config = dict(
    model='image captioner',
    dataset='photos of plants and fungi (iNaturalist)',
    crop_scale_min=1,
    encoder_mlp_ratio=3,
    encoder_layers=16,
    encoder_width=192,
    decoder_layers=6,
    decoder_norm_position='pre',
    decoder_activation='squared_relu',
    shampoo_beta=0.95,
    one_sided=False,
    adamw_weight_decay_other_params=0.01,
)
Rows from block 10 of the image encoder, named by matrix and row number. Rows with one number belong to one attention dimension. Each number is 128 + 24 x the weight over its row's rms, rounded and kept within 0 to 255. All counts start at 0. Numbers have three digits each. After the name is the row's rms in percent of the matrix's.
# v: attention value (encoder.blocks.10.attn.v.weight, 192x192), inputs 128-191
# proj: attention output (encoder.blocks.10.attn.proj.weight, 192x192, transposed), outputs 128-191
v.55 087:139133172103137131170122137111147166106165145106097090162145110132147142133113085110134184155078144144129121103145123126078110098079170120143154115151100125162145130150159144098134135160141111
proj.55 087:154081116170157133164114147071148099174134158094109134107135131150101122112158073155138111075147136135154125112130105105153092155171121124111154121098156126142137149121147170099115131104123072
v.56 108:120123151076172098107125134168083140109107066086103172149133165076134138134114128122125146102125111173105137133153138146153118132099115167097133116144123118127157155159155140148089133152132138
proj.56 115:117100121113095150142147118096120123151132093131124129099131102120074175131164117170154149127139123144093103142160162122179138126122116104148077132142109144133107120130120139083126192095138118
v.57 097:142149126190129116165101131137145131128134070148112126160167112115194110119119141121130113121128129121102152118130116144149153158134122150095135160160124163126141130173141123141116096142082102
proj.57 106:153137126139153123140139127143109131116101173125136166113101119142063137141091120086133143148141162084143137122154163134126147126095152161140131105139186096102121121119095123129150123161140117
v.58 092:143143140094097156126130113130127129117112141141160098192133137131142149125126153150105153128087107112168110128142167123085125139155104082139114085137153100165096088139108125077108128142089145
proj.58 092:126172133130101080086116100137170145155206117156149162088141163121125114119111140169135123123144118103131177117118093114114141144093171152134160150117123145087128117089116126153124117139111112
v.59 098:145122123118120199108113147127131137169103143096137160139110102108085137155101150144137159139102125155117087153137138156143116161116134143146102135118117109122167105107146099134130167061141091
proj.59 092:126116135175172114133110153147089166112114160114103103130143111140172121095107111136135101112088086127142147126121151109125150121126117137119138118129152180154155094111126140134105155127114148
v.60 098:156133092136099139115110162140129125134131119141110162152113088170121111133136120161132137100175118153120101141121134128135132141111170104177135121151142100178118102125131106119150146084150130
proj.60 095:102158106128141067172111077154131143122121130147110124119130135119117155131104131116138129164121083129103162114108134111128125146118150102114154137151122126129148083098128130142149092083132120
v.61 092:125102127135138148089146149102150165134159135165147111126184115129166110128163129131131149141146143140130148129097159132142159190127148128145074078155165153134116138108148108132129108124103181
proj.61 088:128128145126144158106117072120127144155166116124174125123117191142076152124145148099134108118155102109094134134126101128145156163118101155093146141104151125108121143098151105112152141127125135
v.62 110:111112137114127120160116113112089178109129142163112125185142154122131115123112102111099133134118108114152126098136108135113122117072110116158148141116159133072163126136130175137128112107163130
proj.62 114:109169120124127152108155128148085149153157113101178111127106146113186131132085143159094112123139165164146142093142148148184104136095130133154102123073143111134165139113128087131128150104131134
v.63 090:093114075187173151165121139079117123160117128134111103099103139126117142156122087134146089145126117128120133066149059148139108127119129114112202135121165095086153132117078145142118165146133154
proj.63 090:141105123150144132142132153112098099113089095117159110164129113154103127128124092109133154150162142079146139110108131127181102128107116125103109095101119146110135149115110150105134153127129160
v.64 096:118162137109081174127118157150128135100166153124121098141123117147148148095136136096138108123099156093120139118154184170128106187120095164130125148127118115151136127150169141123144118099096140
proj.64 102:098131091127096130157170120133173139105130114114138169171086142105136090162156085142107089147120171134186126124115107116139148071165151121128110148152159120144147126141097104132117106115146128
v.65 100:140142140095119131113090142117119132102138127100115168162130140158110097118088170092157095117150147137135120115156118120115098116101123134106107110125145140095162155141113127110094116113138114
proj.65 097:128094116144154109162130092098149123134107133144177123129121141128144132152165148142092133125126148150117127114122098142119111094152147177113151159102123136168155084068117141125150171122096107
v.66 097:112151100129159129157104140120148105087106161114097139128093126121140164096127127152138157126096099147136189142124105160136136129140130116177154111131120070130115156117161109176142135124161121
proj.66 096:140101146148120132102102116102141097118085092129121128143166135120148181147142141099160146163136130132136106137136126147122130120090102140088103125118094149140153081128144129123161155128134135
v.67 103:139108134164079094114130096102153110068140149093126152121133139120133108133141114177133132124123100092178127143106118168113166136161134099150090129139132120166125153115163112146136137119134133
proj.67 110:165131156126152129122079180113084108115140096138135131116138166133089150134134141087137160145131155126122127133147172131151151103079107155105105137158140102164161129137180157129165090108153105
v.68 109:090123108092112130140136140149140145126138114127139119135135162176155149119124162135144134085079136109101189156155158133124102122129119147117164154143116134149107072123133214133103132097122149
proj.68 109:135116139123103146084103143154141126111131111098108187175147130113104125135136099124149110147120111132148142120135114146115155138078098111145125126117166114107116134119131080157146130102145129
v.69 096:176126150125136151152150148130141132138107111117093109085105150097123128104176105117139127156111123159118075086141133124122155122122179169108155129181117130122174124125105145149158133118153152
proj.69 098:080121108122129099135132111160117134113122160163111150103128129113116142131137116128116139100154154149140119118128100083090102144146098100133134107108157137117121152149108168145104118136103125
v.70 106:103116107149125128184062150114089132099123170129114121105091151171135128126164118115150137132134102107165114126128131144114137128120120132092105122120135143125133158161138115130146129184119133
proj.70 104:157092080135090140126168096110118137116155130174145134104140151100148153155130147088127117124135137154129140139167124110132114141141131107107119112145115149149141110153129128114151145061111111
v.71 095:143108107132147134189102137117058076146142176129084128112159136118100167112104098121102140187111122084152116112130162153126086129109135139111166130149116150151112137136127123135144145166131134
proj.71 091:117148103090057141104115110138166156113139163124116133147124165133117105112148121088100154099186133096118133147134085108143168158149129134096099130147145166114126139128113114167155088112133107
v.72 090:164073121125102126103137124119127130162122124119163084132103154093172132153117122106118129127084144122096151097186126095103146143125110139129120132138133164101142119140084124095119179122079108
proj.72 098:074173119145110155153114114155211114106122086137114113168122134127089108128127141144107137142125127084112133104146117163118123084152114100146144120122138115101143141125110098145112127136143138
v.73 106:116129148107138114134114081169085098176107180135127101130129096133137130142117130130177098149135140187124132122161132122121099132131134150114084067143152140133128118125137104189143139134142149
proj.73 110:110155101185120117127170093136132126151172099088105123077110152158123142184112101080112108093131122111117142116099143114114128129146152154130147096155121072099160140150107127151113119144125142
v.74 095:155155205125168147131159143147147148123138133126150153139147154149130111089159087101128144102129124149150156147063086097111147108125120132154164108129126138133114127136146134119116070147147141
proj.74 100:118130148157130131084153119110137107079082145158107154164123121125131136101116097151180176119139165143106121161144167156123139112095117100139132117134108092146134114103121179113120155077134127
v.75 096:120132123078178129132139111092130134147093090109105177085068139140125121127148141135120157143163152133150180134102159113145132127162108130106120133147137117106111172095146115142156142108146115
proj.75 092:111150183154146139136107144131127120107150076156171118147170135125165108129111154114134131143141092133103116156129093111108120118092161114136093118124133151114086123125152139165107128173166140
v.76 089:138157149118120169114175142147162102131171124098133128145102146114159098109133155098108145110121120165142158118170099147095127100126136129137133141139113161150128115142117157120139111104131093
proj.76 086:120132127124141091114084144147124130166088085125126106125175131131129116083161139167160136124132150131099099136127162141143140129068120110137138130102141119112096139117151150106139171144104155
v.77 090:102151145147146112097105090105122124124125127128136146138091121168133155133150137158124101120155157144133110116115128109114166084101085157067104113176084094130128133131082109140140124118109161
proj.77 095:164163131137110101161150162153160140146077129106099118126154142116095098125127113161125146118146159146121142147117124142145113149197139088142120139145141102117125112183137123166129119143111111
v.78 093:096150131105135128136121153111117116132124103147134145092097109145081136120086123136133116140116150114151138143114097113128100094149163116187122133109121092140163088125127179147116101150096125
proj.78 088:122074123128148139100093137111089113109144104165124110122170112099137140113161173120192128093127091114093127090139124151087157156122086136120106116151185127132137119125142125128115117150157158
v.79 106:100102139144100121132134141128132124146133108139152120167154117120161096071134149112058142141097136086131099086143096084140143143163141121113184142150116111180101088113142155113105138092118134
proj.79 108:088133145107151087123154158138128121121146146107178104130126118093120123167119109131166104104133087097110154153112153146099126141100170125137126127133122161132157182117134100117093101136150148
v.80 101:185129145135111131089128131140112066129174144147177107167141122114103135140121134121150141172172171101137145145132126086099121129138137139101124106097071128133152113125112200110127132102126124
proj.80 110:074169121185144120129192138140146096105085144159128104129107092163148098131142170106114107104099120115087144094157170133119134122141145138165116133180152109130129156147124041153124089168092162
v.81 099:164118178164133119114151119147097097134128128135149110152151148105134165127129140133142100137113135095130123102129091098118134077131122094117127146104114133128172082137147116115087152163120154
proj.81 098:100118142162151184129109112119137124124158110134118148150147107143087120143147146154143176137145114137118146137144164126089161107144133113162143115122129101083097140111111145114154105129125166
v.82 100:147120174110138128141126114099172129105125122133118122114131120111157123112131121096119147166128156173145086132092118120130139074157089147130148158133169163166121140141135118153110123126122134
proj.82 103:161088146123136131130124145109118159141093133140150092171126146151129125112105116097081126121140144138160132141154182120145117133107167105131166098141087150110092132132172145120131143105116101
v.83 092:134130153099139146101089104123088123111137144133127120116096118128149104073116121145108123127116142133133132154138110063133129143131170175129146101109129119122147108153118137126172170126143136
proj.83 097:072155134161126092136127142109153092142145142125122129135141126154126157094103113091120114086155101139103113133134148127098119090132179098154159127149144102131131145124149101155114125150068168
v.84 108:185131115132125147159131121107164137129109150142149159123120082138107095150153182162120113115138134085135115138093107086094146080136135172145137128094132115074116109117105124132106164180140101
proj.84 118:105077149163113144145165126133142092097143135139126120166157144139100152117115123141164121137056088129116093124144124166153113153099139157104135141157119110151158089109114107144152117133133093
v.85 088:134090127156159130157114152156178103126148105077138182077083121193118120136097157129113124126148146110147119103110147174091138132100133130142124126141117090148142133111110119143118137087100140
proj.85 097:173122132136081140137094118106116145100133148136144129157165133110164156124143138129149135151122117140133115142109132147154136144103152163101129141094074114106130108119150164123157142131137120
v.86 101:114115133140109137127106080150089102095128127120165140146161164122143098152108134137099117119127153160090094135124121153166135129155104135168137131103153089134111134156148116105102101132154167
proj.86 105:149138110119127105117133144096115095159110156131128136120133163164096119089105164132093098103089097091108123155132152152156146131112151144157118129174101142161110119125144119128134140127169151
v.87 095:164115179137111128107142115128138105104100146093131126132121125137133112141148110149169129093145134124141110159088107151107158107116141136101130103150133139137149104095121098133163128155165096
proj.87 102:105128163127105098110150193114122119147102092145143109128110108115110147103103144135104161118163132154131131161148098127140124129131140126106133150148127131138116114152135162118122139113111131
v.88 092:109128137133142139114131106142091122145130122145100168103148087115112162137148143182210118117091127166088090140124185118115122125139071101091117128156152114126130100137120116109164104130147123
proj.88 099:153133139130092113172128141151156126160117117128159129143138145122116122124125090139084141154192126092181143101184076126165133129135139130150139158107126158115105119148104110129100163147120167
v.89 092:134140153106153092141164091154102122173144159122125095118144135174092134131108107135100131149119154106117130120175144133099147117152129165158137154117136153153118098112154161164163095125177139
proj.89 097:096113143145114187131119114115128118081115139155116128151106164121137120153119126121134119092114161125107112101086149122112127121084139063122136109131117109119100127152166101121114074122109150
v.90 082:106091147110131151119042137128131125187098118136111130104138127102154122144121161148131155137137137152120122127115110127114165143132138151146154115204113097115097094145124169143151136096110148
proj.90 095:127160128134125067119095142144107124098083149116118108181143104109113179136118092119132108113124106091125105135132102148129141155142178163149120134137131155101108117137107145122096170140135155
v.91 097:110161139173131182101155087113126145148112141167136165165129108117144154128118135167103166146099124128176129162159081148150122132115125130110141088136082122124088141112099122138167136149166155
proj.91 107:134134169125160072099129127114158121114101173162121111146129142124093156133139126128148131090113102124110142134100135143110134122153122135156089141145199118135095158116152139145111084122117095
v.92 093:138088130165096178117131138120130133126129135148131126129122110087156105112082125115118186147145166147128110119161177118126104153181084106101147148127178159149106122159133090080174116130107148
proj.92 089:148152099093150162089152130111128156123147149093156114125107144116169135129148147115059074118138147094131116105156141096160131086089153117151119117157127114072151125144111113123091116139126201
v.93 098:161153152066159112098126132107156124118125121171097127134091169066131115092117153107125151108159118162114160120094119125096137150125123103131096127119147111127135151130174101151095106108136146
proj.93 101:142129133165126132134090133168154192140125123094112120127119092148146123134142084128220153148129111137121121151116103113121083121122105149142115127129096133135147132131111174087121160178108127
v.94 102:149143068112074145108134075104081102166097133109153085154131101188148109165128112139121128112138131092119153145114129126152142183116131140117157143094197169166142116103128107121118108099105116
proj.94 104:127111134140159158115130165117167114118163095131166146134073119099104116111121089119090106144145133118140082118125118125138114056150099128148136151143080093144151114145099083140114110099140129
v.95 095:145119129132097126193086136130149122150091143169082119103125165109117096132166132152106132117149144110131130152105108143186115113126144110144140122152138146136110137132160128186099130155125129
proj.95 098:126124120109151170112143176110072164140192136121119098167104105166127170100106121141106132141168128156126148163106122127158140128124131150100151121151112130160115099154123145115150139085135075
v.96 107:144165160128115134127125162121142149079136086100154089136136118133143137130094169137114148124111169113121150107119115116162132095140148106117116155164127131129132154109175127087153098147094127
proj.96 113:095113118121154088142122086133123116139128149088119149134087151122118125162134146153152149137100166127173068145112112138144155104120086181138134147144168137095125106159146149124119133124145142
v.97 092:133119109122126071129055135177185126095148109149122106100130168107112121120122172157147135164106125159104098107103140150129102153079128122137136148116143150116120178120094133162140135124084141
proj.97 088:140179111103163137121156164127093143141095175125140161108148092109148113141138122112135129143134091100146150130143130118118122144125170120077076126161137121162164080090105098065218075139103127
v.98 107:138165109152136122089135161107109184104142115125134157166094136103150137129132100126093111160116060096132133187105111131099158150176144154112112129125109123112127131127089142120074099175125124
proj.98 110:068119102122139149170144101096150078144130104121196107115087164112131132127162101074151129134121171133156136110106099108151107105168154136104136095112102137114136115105132102151150157107107115
v.99 097:167170105124108143155101102165186110107098118108169148157136162148126124124143145139111124131115128110126138147120103092112131135147095115126077170098131152136152137137101083144137105171156139
proj.99 101:112136167139121120134125135135116086146135131120101141118096151123071121122125155115119154141147118122083110110126147138155105071118124134155150121138087131110098117115168094138121130145108139
v.100 097:126123136133110152156100108141111146114136133155141126141159150080193096103133161124114114161113103109208116103149090111108095130120089108101130132152140154106111114161103119079129092117115099
proj.100 098:152155150159109150062173131197125142086139116137138113099113124161111143121135155126144120087101079134099141116120153165124094124179156066112172135123112098121137158104068164160097136163165182
v.101 095:091143207095128134089102118117147109137102136148179136150127100136136136118083101151116114143152093105132081142137144125076124140107123105077134118089105109119133074165180153122114093128162155
proj.101 096:211127158119086136165148144118085095143101113115155111123162155139121137161166115158173161107120147175111151164152162098129148130140109118130092140119156145147135153137124116100127144106175123
v.102 108:133080130141098160156125138141118148146119137166153096096150117160149152113106112121103164167123127124148115104119087124109111158138072133131143091095077108144096139111114169098171100120107158
proj.102 105:123153153099144073116152089160158141098180121113089087136074122141140144135138133116204119133086165121129106133147097109133117139113161150114127137158173149103155124145148132136069145162142089
v.103 100:113137113155171169117140122153097158140104123108132134129133142115152129088144114102142102135139070125102147100097114108130151130120146166145108072148132076090112088127078065120135119140105129
proj.103 095:114171117135132132193113117129183122143117108150135086108093113161121178185144156177131148106113132126115117112139118153137092161152138128134129120102123137130148118153132144149116112124145099
v.104 102:123135162094133113143128104156112176160140124132112109096128126134105091164119168073114157147164162156162137128132139121101131108136149100151151102106166101164154086146089162137162135117169094
proj.104 093:119141123122140118120135114133155127117110132132149158183119110079119118061087138138155128106180129129209121098121124102133099146136168177133133150108102085115130157117176125078139115110132179
v.105 100:137112103127090141125127131100097121117150106111115184139183137133152153156134109106106097134156088128159157153086129148122155125133119122119159153127134113167103173113092150078119172127109132
proj.105 096:121158129134122103106141134118177139117138143171154121148107129120138152119169128151153140104116157139146109120124115140172122161124147119155166104158099124079137127139100145167137186130160137
v.106 097:118092113117138152156106134141101096178108130092089098091109099158148166111138119090116160119115141097156101115095092119136153105108132127129205155079129135141153141126144135128144160144157144
proj.106 098:150130180122146110119151087149188134112157101117174145144129165104131136103108151115157073131090129145123146144125143141114110110161087150105166115137090133115132137158143104155092112090099160
v.107 099:120099136174081099148124184181137113133143117086126111119150079130157174128110074094175133165100112136141081124146128142146153183130124124134095152100122147143145121107108139132141131121134144
proj.107 095:142122136132126111085139102108099106112116171117150090115113134103092095117174152074102148161116108118162135116135123126108131126126112140110099121141115141118128121144148139098113071090127125
v.108 093:101117124144132131123111110126125127187128108141126141110155176138135119136143084110136093122118109147132145119161090142139131124079128082126180148128081140139171123163125128111133121146142160
proj.108 090:142149148074134146091146169125156145110109151150120092126118064159132126103160131116143130117116108077076127158127130122107099142133129144132156142127138147131145171141082125120119132126116122
v.109 086:126175103105134098145109100133157135109111160148135117148107092159140182088106116134087116084153123092124111130128096112142135093092119102068103166141151146145166132154130138133130137148138130
proj.109 086:119120148164127102134171116112131129134128152123142102104159163113162110122157092137139103120144171086148109089127132167150106111095086162161112114138121148161070113138151123090181155122077114
v.110 096:166128101137139145155120199154148095139136103170131140098111141093101086113117149157134150161092104141153153095112122160128168189131076116144151110111165128125116112140123125141092133131144137
proj.110 093:127098115086117101104118106111116127083120139160165111095164116122124127127123128098120141142107142130072152121191112148117146131132130127132134106117102144151150130097124116106144075088095140
v.111 091:132126143163093172151138142166098112152069068068145161119145109178107124125109104131139138140109105123144104147133120169107121104140151083143076106158140153128106198118114115121121143148111086
proj.111 102:105159109178137140104138130139148141138130164175133127131123131111115116126145148125105119109114126149117104116137127127156126111145117116187123134180086109078183068137081144130144129128139185
v.112 094:092081121140107144091170071106088142186097168103119116127088145156155132097102139148129122132127113109189122109113178114147158139099125117119119095158160101106116140127120133140148123077153097
proj.112 091:096140136101126134134117153143160140067116097128162103114174106099105128133175096134157101095124160188111139127148120165117130160110125131128128141168114084124154123161178132133120112115159092
v.113 102:150143159126149139134118134139167178113151141153155130142107146124129141097156146107122118125120131101137117151159113119130139131084164138113052122162180128159123104112157098134154113155154169
proj.113 092:160121099120144134113128144173093145129114142082098112103118158141127104183151132125095103125122104118138122114101131141140142145144105164125129111136126128146097115116148139069153128139161116
v.114 091:122134146128105132164135124147119093161172134136157119093141105138081160138143109140133163130118115141127128108138077139102165087123117122105151160116172108106156106166087153070126111186142116
proj.114 087:129109154138126115142163108109154179142109132161123131145121105106082115135124156128120097126106135158136115142146145102140122161168163086148147094113118134113068149091136152166115125096156141
v.115 091:118099176139141117093161129133133130162090110141131122148148117106119157114127179096084130108154151145102096139139109163147140116102102157136145110126158170106117136162083143129102121085094111
proj.115 093:130102131093130122162153116135115138130125156102111109181126128132137074155059125160153134150148137141152102133129185145118120113118147137151129162147125141153158123154141158143124164113120125
v.116 107:145134150131121123101130150146103158089137142145135147125126138149139099151121092106148120180129123086123093079140094134129135167170126151114138169100146155143106120122101160133064114166120138
proj.116 107:117117141153088151131119092098131097128130116112090115123119148114100141114119151137102080131084125133160139122117138106138109114142127126144140160119137124140141134118142134161087112122138166
v.117 098:131104150132081111075114120137129133116144133140125141179096118146108168117101099145187093147126165155118110135120103145151120098115081140142091114091144120091110159122101150069123093087138136
proj.117 096:112116143143163096147156089129128139086143130159129064085156081098117139131150156129102136104103104104111175153123140154105114134115161133134126128148151107125123116131136130125112166140160115
v.118 104:184146109104133103096127100156145163160057123099122114100108145139150122136128110131130140166109133117093145092136162146128107109100132165102145123129119077161120151066134167142147163129142121
proj.118 097:141116122132138099116154120114163087115163094124185134169135163118132146122111139109122122138129160124159095120106142132140103089143132171121126118101106169127159100116108126160134140116175159
v.119 110:105135167164129082159111129140122132107102091135128122162128149123116143088142131132112091168113121111144144089165112142147122164140133093127142089129101126152106136132152151117136112093139145
proj.119 106:165175093117100156115127114164132103167108160128102125109136089143120166139128121181128146070151084136136126155132126142080127131144126139105154152135119103117121162099118120153124103160144154
v.120 095:134104097134096125112122161129138135086135132150133130172089157111155122158099129107130148136155154135127121141125104154130149136140109143145097107070115115146135168152179098143137149128107118
proj.120 097:135172130148117125137128095158139143143132159115131193109117136172107143170159133191107105090137125123111149119101100113131112125130070175117087116113132166121136103124131132106155133110156144
v.121 097:136146105117149115093160161136089170154124149134100144072115143155090084105138150134130118108119163156105111132104132145136118192116155108144143106171099105110107117125124112167107118175137202
proj.121 098:139115146129105140148103096113131127121101148098160134116136140108150122116106091100095124120160082136138162138168107088134136121148104183124104160110141118145192141101119138119144118066110079
v.122 106:128132133096102138181149104118094121093181114125095117158156186124103077162131090120146144115116107152113118139115104158116119105154141125132114132095098148153148121121116105148124101104108127
proj.122 105:121134114119108163119099099109130119187097146125106145127109119179134105103150142111122104142180143093115121142141148145122113130125113156175136103132142143093071162179143144075114154151109145
v.123 108:165159150127147115154123152086099129114142177147139127150156125119140104131155119130104154123088093114114147132174139112127143132093141114166137149120127091157112139116090089101110107137103139
proj.123 108:102123116180137167099131126178134077129103104110128124116149106123131154129088158137119137127138139129140156131107132125129117097100147160150177097120133136141126118114126180152094142137128147
v.124 098:076088154113123124130113150139151112101080127132097105141132121193141122132201099151138126146101115120125128118125098159131123151152149122097164138128116171173137155077125121176174109134081135
proj.124 099:140178107123129135074136127146116112140138146132098146159157134125152122157131123100135140121116099089115150129115124108127100141172137071134118127150092157122169124106127141149120182155139105
v.125 103:084146183135110132134148133119099123110152146118120090129142134121158108131093141121131092128126123115111128150130154151147131104131124158120140115131099139097088110133142169133130098142118113
proj.125 104:124163102091115132181106127127114133157145131138138132093151131141107119164151141140145129165113191148163120138167140135089106131111125106124141104144193133096119136219160124151128129090122120
v.126 093:126145119153140135177077169145133101118145140103111100130137099108153153099160157084117129124109124084106143089084088122121119128136120148153131146153143105086126142116127095139185113173163118
proj.126 086:125147136160087148082153124150129157166131138157125138126149129099096167129131129186107184132129107090123119125165100112091146157169137099143087113168119107108121155090195143111102130159128157
v.127 104:130174130118102132150116168152110131127126121086134096151144143145164193098109177119111105098138127094116132131127086147121112129124146102102135128166096138099168155145146098160119083116109092
proj.127 095:158133109145095105113155102135109088149126144139088146146144139108090107169094161148143109162145119204130118121117147100109162072167149108151101118095113134105115142117132082130135149144157124
v.128 096:165131094116135143114164152156138131172090116147124144133105133134143118159174150130141094101077137154143160126130092139107118125124108101103129081154145101145150125099150180134153149122122113
proj.128 101:107116115139108150101124160152098135088128073095121126084113120136161138125143124149139123130149122110124122090113122129133140136118116114083161148117114114104128094093140128146099107099081167
v.129 103:142118132121152105100140085101113111121128124164094112114139118123095139128155128047111131148144111144135118126094154130132143144126128134106121124150104136118091142128139139130120093121133167
proj.129 104:135131115074157177159132161127113097125101154083151130146099144144154126126144118184150125112139184106147135147116145157147104123127130174140072119127111151169104158157149125109117149137101086
v.130 106:112134132125131126103103161127155118176132149158114103113109111161172122149190125124166139150119171162139126121114115137094086101141165108141115058139102104101121127135180128137159137138135129
proj.130 097:107146132059139133147170103179095154055135147085137145099159124140155146105141137134107141156114118091135132087146108095130117123135149140136107133114154120131123135066118163116103158128112125
v.131 102:109127139145137141101095143142163122167097145145124120119120135139101097091112128121177123144097126091151112115150158108140101138145122144135100111139160121123143143085169078098157094166167107
proj.131 095:122122123106112126155165135115123145098112105102111165115153136146170149137162147107091092164152156118072104109100132105161135138135159107108159150124087125146126117125114108110114138127124142
v.132 097:132113117160129111165121178185144120128133142148114119113180132162076114117129118095095132159105095112108141134132141131124107127126152135152137099125107142094142116139131104109201179127107083
proj.132 097:101125137138101137132141122094118122168092147102153100155118094096166110123119154131186131130138148112158098126138114107124165126126158112106140160135148120149134149099108165111110128113184173
v.133 104:120117091159141121118097139127159142137107103092130127147140126138093143145107172111142122086113089148161139157119088124081187112152130139102134094111110101155098143104098142155119132136134124
proj.133 104:134159113127134120106138097114111179162114140134131116153184116133146121090119124137105153150121095118127159112121098116153118116156149129134132144121142119076117113115167153111155091109123101
v.134 121:100128122134127153171175115169162118126142113095116119119093106137131111125117154144100146123142136088126128117104100137145133166102100142164121108098121101098090160146202129129132103124130109
proj.134 119:154107127125113113132131104171092157127136104122106154100161111161123160065091110148140108137096108108131119165119118132184107111141122144130131147160127126159113162160123174113115132123143141
v.135 104:115146173157133128116102117139097104096160176151135119144107122104131136137120081127134124139164104169122134131095137141121116114103143104107125104157109110128110153130135066156135145091140150
proj.135 105:143158132131144120110161147093118120147143120111110159075127159155157108116069150109152131126098167157064112140123123138095158115158118108148124125120137122134159139119115103103126154134093115
v.136 099:140129146065147124140113120103100127155159094085136132125149130139105138100111178145141145141107197098107152104134123149125154123103102142130093181122172152128119127149152081122126085153119122
proj.136 096:091120134179145161149137165145112154161101169126132112120115121114099126156088109182162161160112138138118139138126097171104145188111149121096141121109073115128138112116094132094149121111134145
v.137 107:095160136117134103107145131116143095078134103150105136125108138125178137120118121102153101158123079114089144156096176161106150116135091145130111130145123131148123131126138118150154082136102168
proj.137 110:160088127108143140108149130133146152135111118126142115154132113140125081124121151149143085122103158158144109095119170141110129134112112160155062092104140110133078128146154164124096185178128105
v.138 102:157130110167154144089167102129136159137116074154148130113128117143123116113135115147133133093092136130121127114124107078097153146135129176141118110142108110130137092122151155129091092152143161
proj.138 105:108145113112159150109165156131107131125132102111125093124152111094145159125141149136073144162155103132099143163132110154128131069131110098115146153072148158145118164093137099128176107127160128
v.139 124:129139118090089153154108130108096131091106148107105126152170123111077131126132127114132147143150124174130113141130144145141130177097135122101125114167115139102123156161098110095150150131107135
proj.139 117:105118130168105125121142122120109097158129134105083159181118098123134137123123109117129103120140130148185156128139133095154129098137123198150139110111142118130175111127145100150142165095191107
v.140 101:157124068115123148114093115104126107117096166144149159115132155126139093125158124133084106127152095094148133183124115166164131134130140140120157166118107124146138136156121103119148151164121113
proj.140 089:123141127138115154122115143121092157192155137148096131132127093096124127124106130133117167108107149140167100139138157116107179132107113121122082132123138139123149152152137136115119140099154114
v.141 114:148149141121124157138121120163138126129111151121137101146126085129094120098156150143121128139098133121123144159119085099154143172125139127097088093136112127179135116125092138132141121115110115
proj.141 102:115112124140123097177113104106131120143111147110110086149170104157145152115093105106129109144133129117178149117130133143143112111119134115123142147139128166137152147143182125127126134101155132
v.142 101:146102097143113146143106130107072090127140160123138145159136101124093156128149158122077153131116128132153149113136137119123131158113089140120092081128109109088090108182151122114096147142139099
proj.142 106:135180138152152126120139146111099138139120100112135107099145105131111179082103113084108108167138102112137183161130123168146163141149144078127169177133115138164122158125115106083148161123134160
v.143 098:126159107182137122153134122104123095123133130108081157110140101143098112151091148156130118140139171106144112117100160153153130119153154098146120098131119132164110107140131075133123136142139125
proj.143 089:171105117113147140148121115074147113159094154182165113153114151167132141161131118129106159092159138135109176111104124140116121169099083126097129120111138138153119138131152101100109109121086102
v.144 102:118110196115166165168147147083128148136147148103092121093069142163160148104129134129127104131069126108130135131080131116145129139140148144130160170127123122143129113122109124144136116167144159
proj.144 105:147147102135127128079148127161143106119133130118136149147132141155097148161134148179134147102141155135161120110067149134129140159156105148091149118134156129125097132081160171133101151159121110
v.145 107:121130115142134111099124117137123124100111158155083119130087156136099101105134143112109124121135160173143180114123108098146136133126122147131132101143114124101130164114132091111091140131118095
proj.145 104:123155133129105140108097080151158135111165183100119116111165170159122142156131126197161116137107145117089139096127120117149078181118122166172100134142125148165141158105131133162121149161093126
v.146 097:136105129107162109069112166157123119153142097122051130155143150128130152176135109090117120112104097173127128134096107115140103148102136174160132101181098126103161153146117147115133107124115077
proj.146 095:090124139157075156164156153128130130132145136099128137152141113131152139126119097132164116113177156082133147187120148159148162120126115125143149149061127087113155118128163136132125116086141097
v.147 101:173132164124179116175128127160115116133131095119112139148138088102129177142118150157149133112102126101142124109130107117127119126093134104142099075128146093108098129111133097139169084127155061
proj.147 100:137147087120130120090128155125114166146152105130110109108144149173172124132115088085131094172147130092079207120144085111161109149110123113140116161142120117161158127106131114076112138125115117
v.148 107:099107083135151152177108147154089081139123141109138134099146097145118142131195100102133161110147136121132138103117157126132113105155135145117156166106129188146170139158145105146149117149119135
proj.148 105:140100144094134102143097092104161125105137111136150134139128189116116124125131140145132139078150115202138090153125124166103076107137138124126101128135109075114114153137111121125118140093158189
v.149 097:128165085086111122117138100182134133138116159156159119128133142115163150149132115107104147120150085154115126127121108112090116144099096136105123158146159148155136116143114120111114167135150135
proj.149 093:099112152165149129101086138131112119170101112071096156122102124103112122078133090081123148137094135135122112136161114125111161076162129096150157127111117128107137130115116118145174129164118135
v.150 099:128114087118117133140162124153092141131159151139133140126111122113119148149104125135164146069111122157189168123148126122135108137090128133118110154105107126096118124135100120098150137098134163
proj.150 104:110177148184131153149146152084143095093116095127123131147131115141111116116105121095148106149141128159085131103098109125122160132147139120098166116167103116134136152125157135135152094166130156
v.151 115:112148186124154137135155118095164144114111130119113157111140147116147118138120134097162136127109090102150084154097127167140135127124134118161143140091132051121158123120167117125126095112102117
proj.151 117:135107124141111149137176120138114132083113097130141130130145105162150125130132148164117118130090144144140127129112157116131099153090120156125129105145140128099133117143154139124092116142119146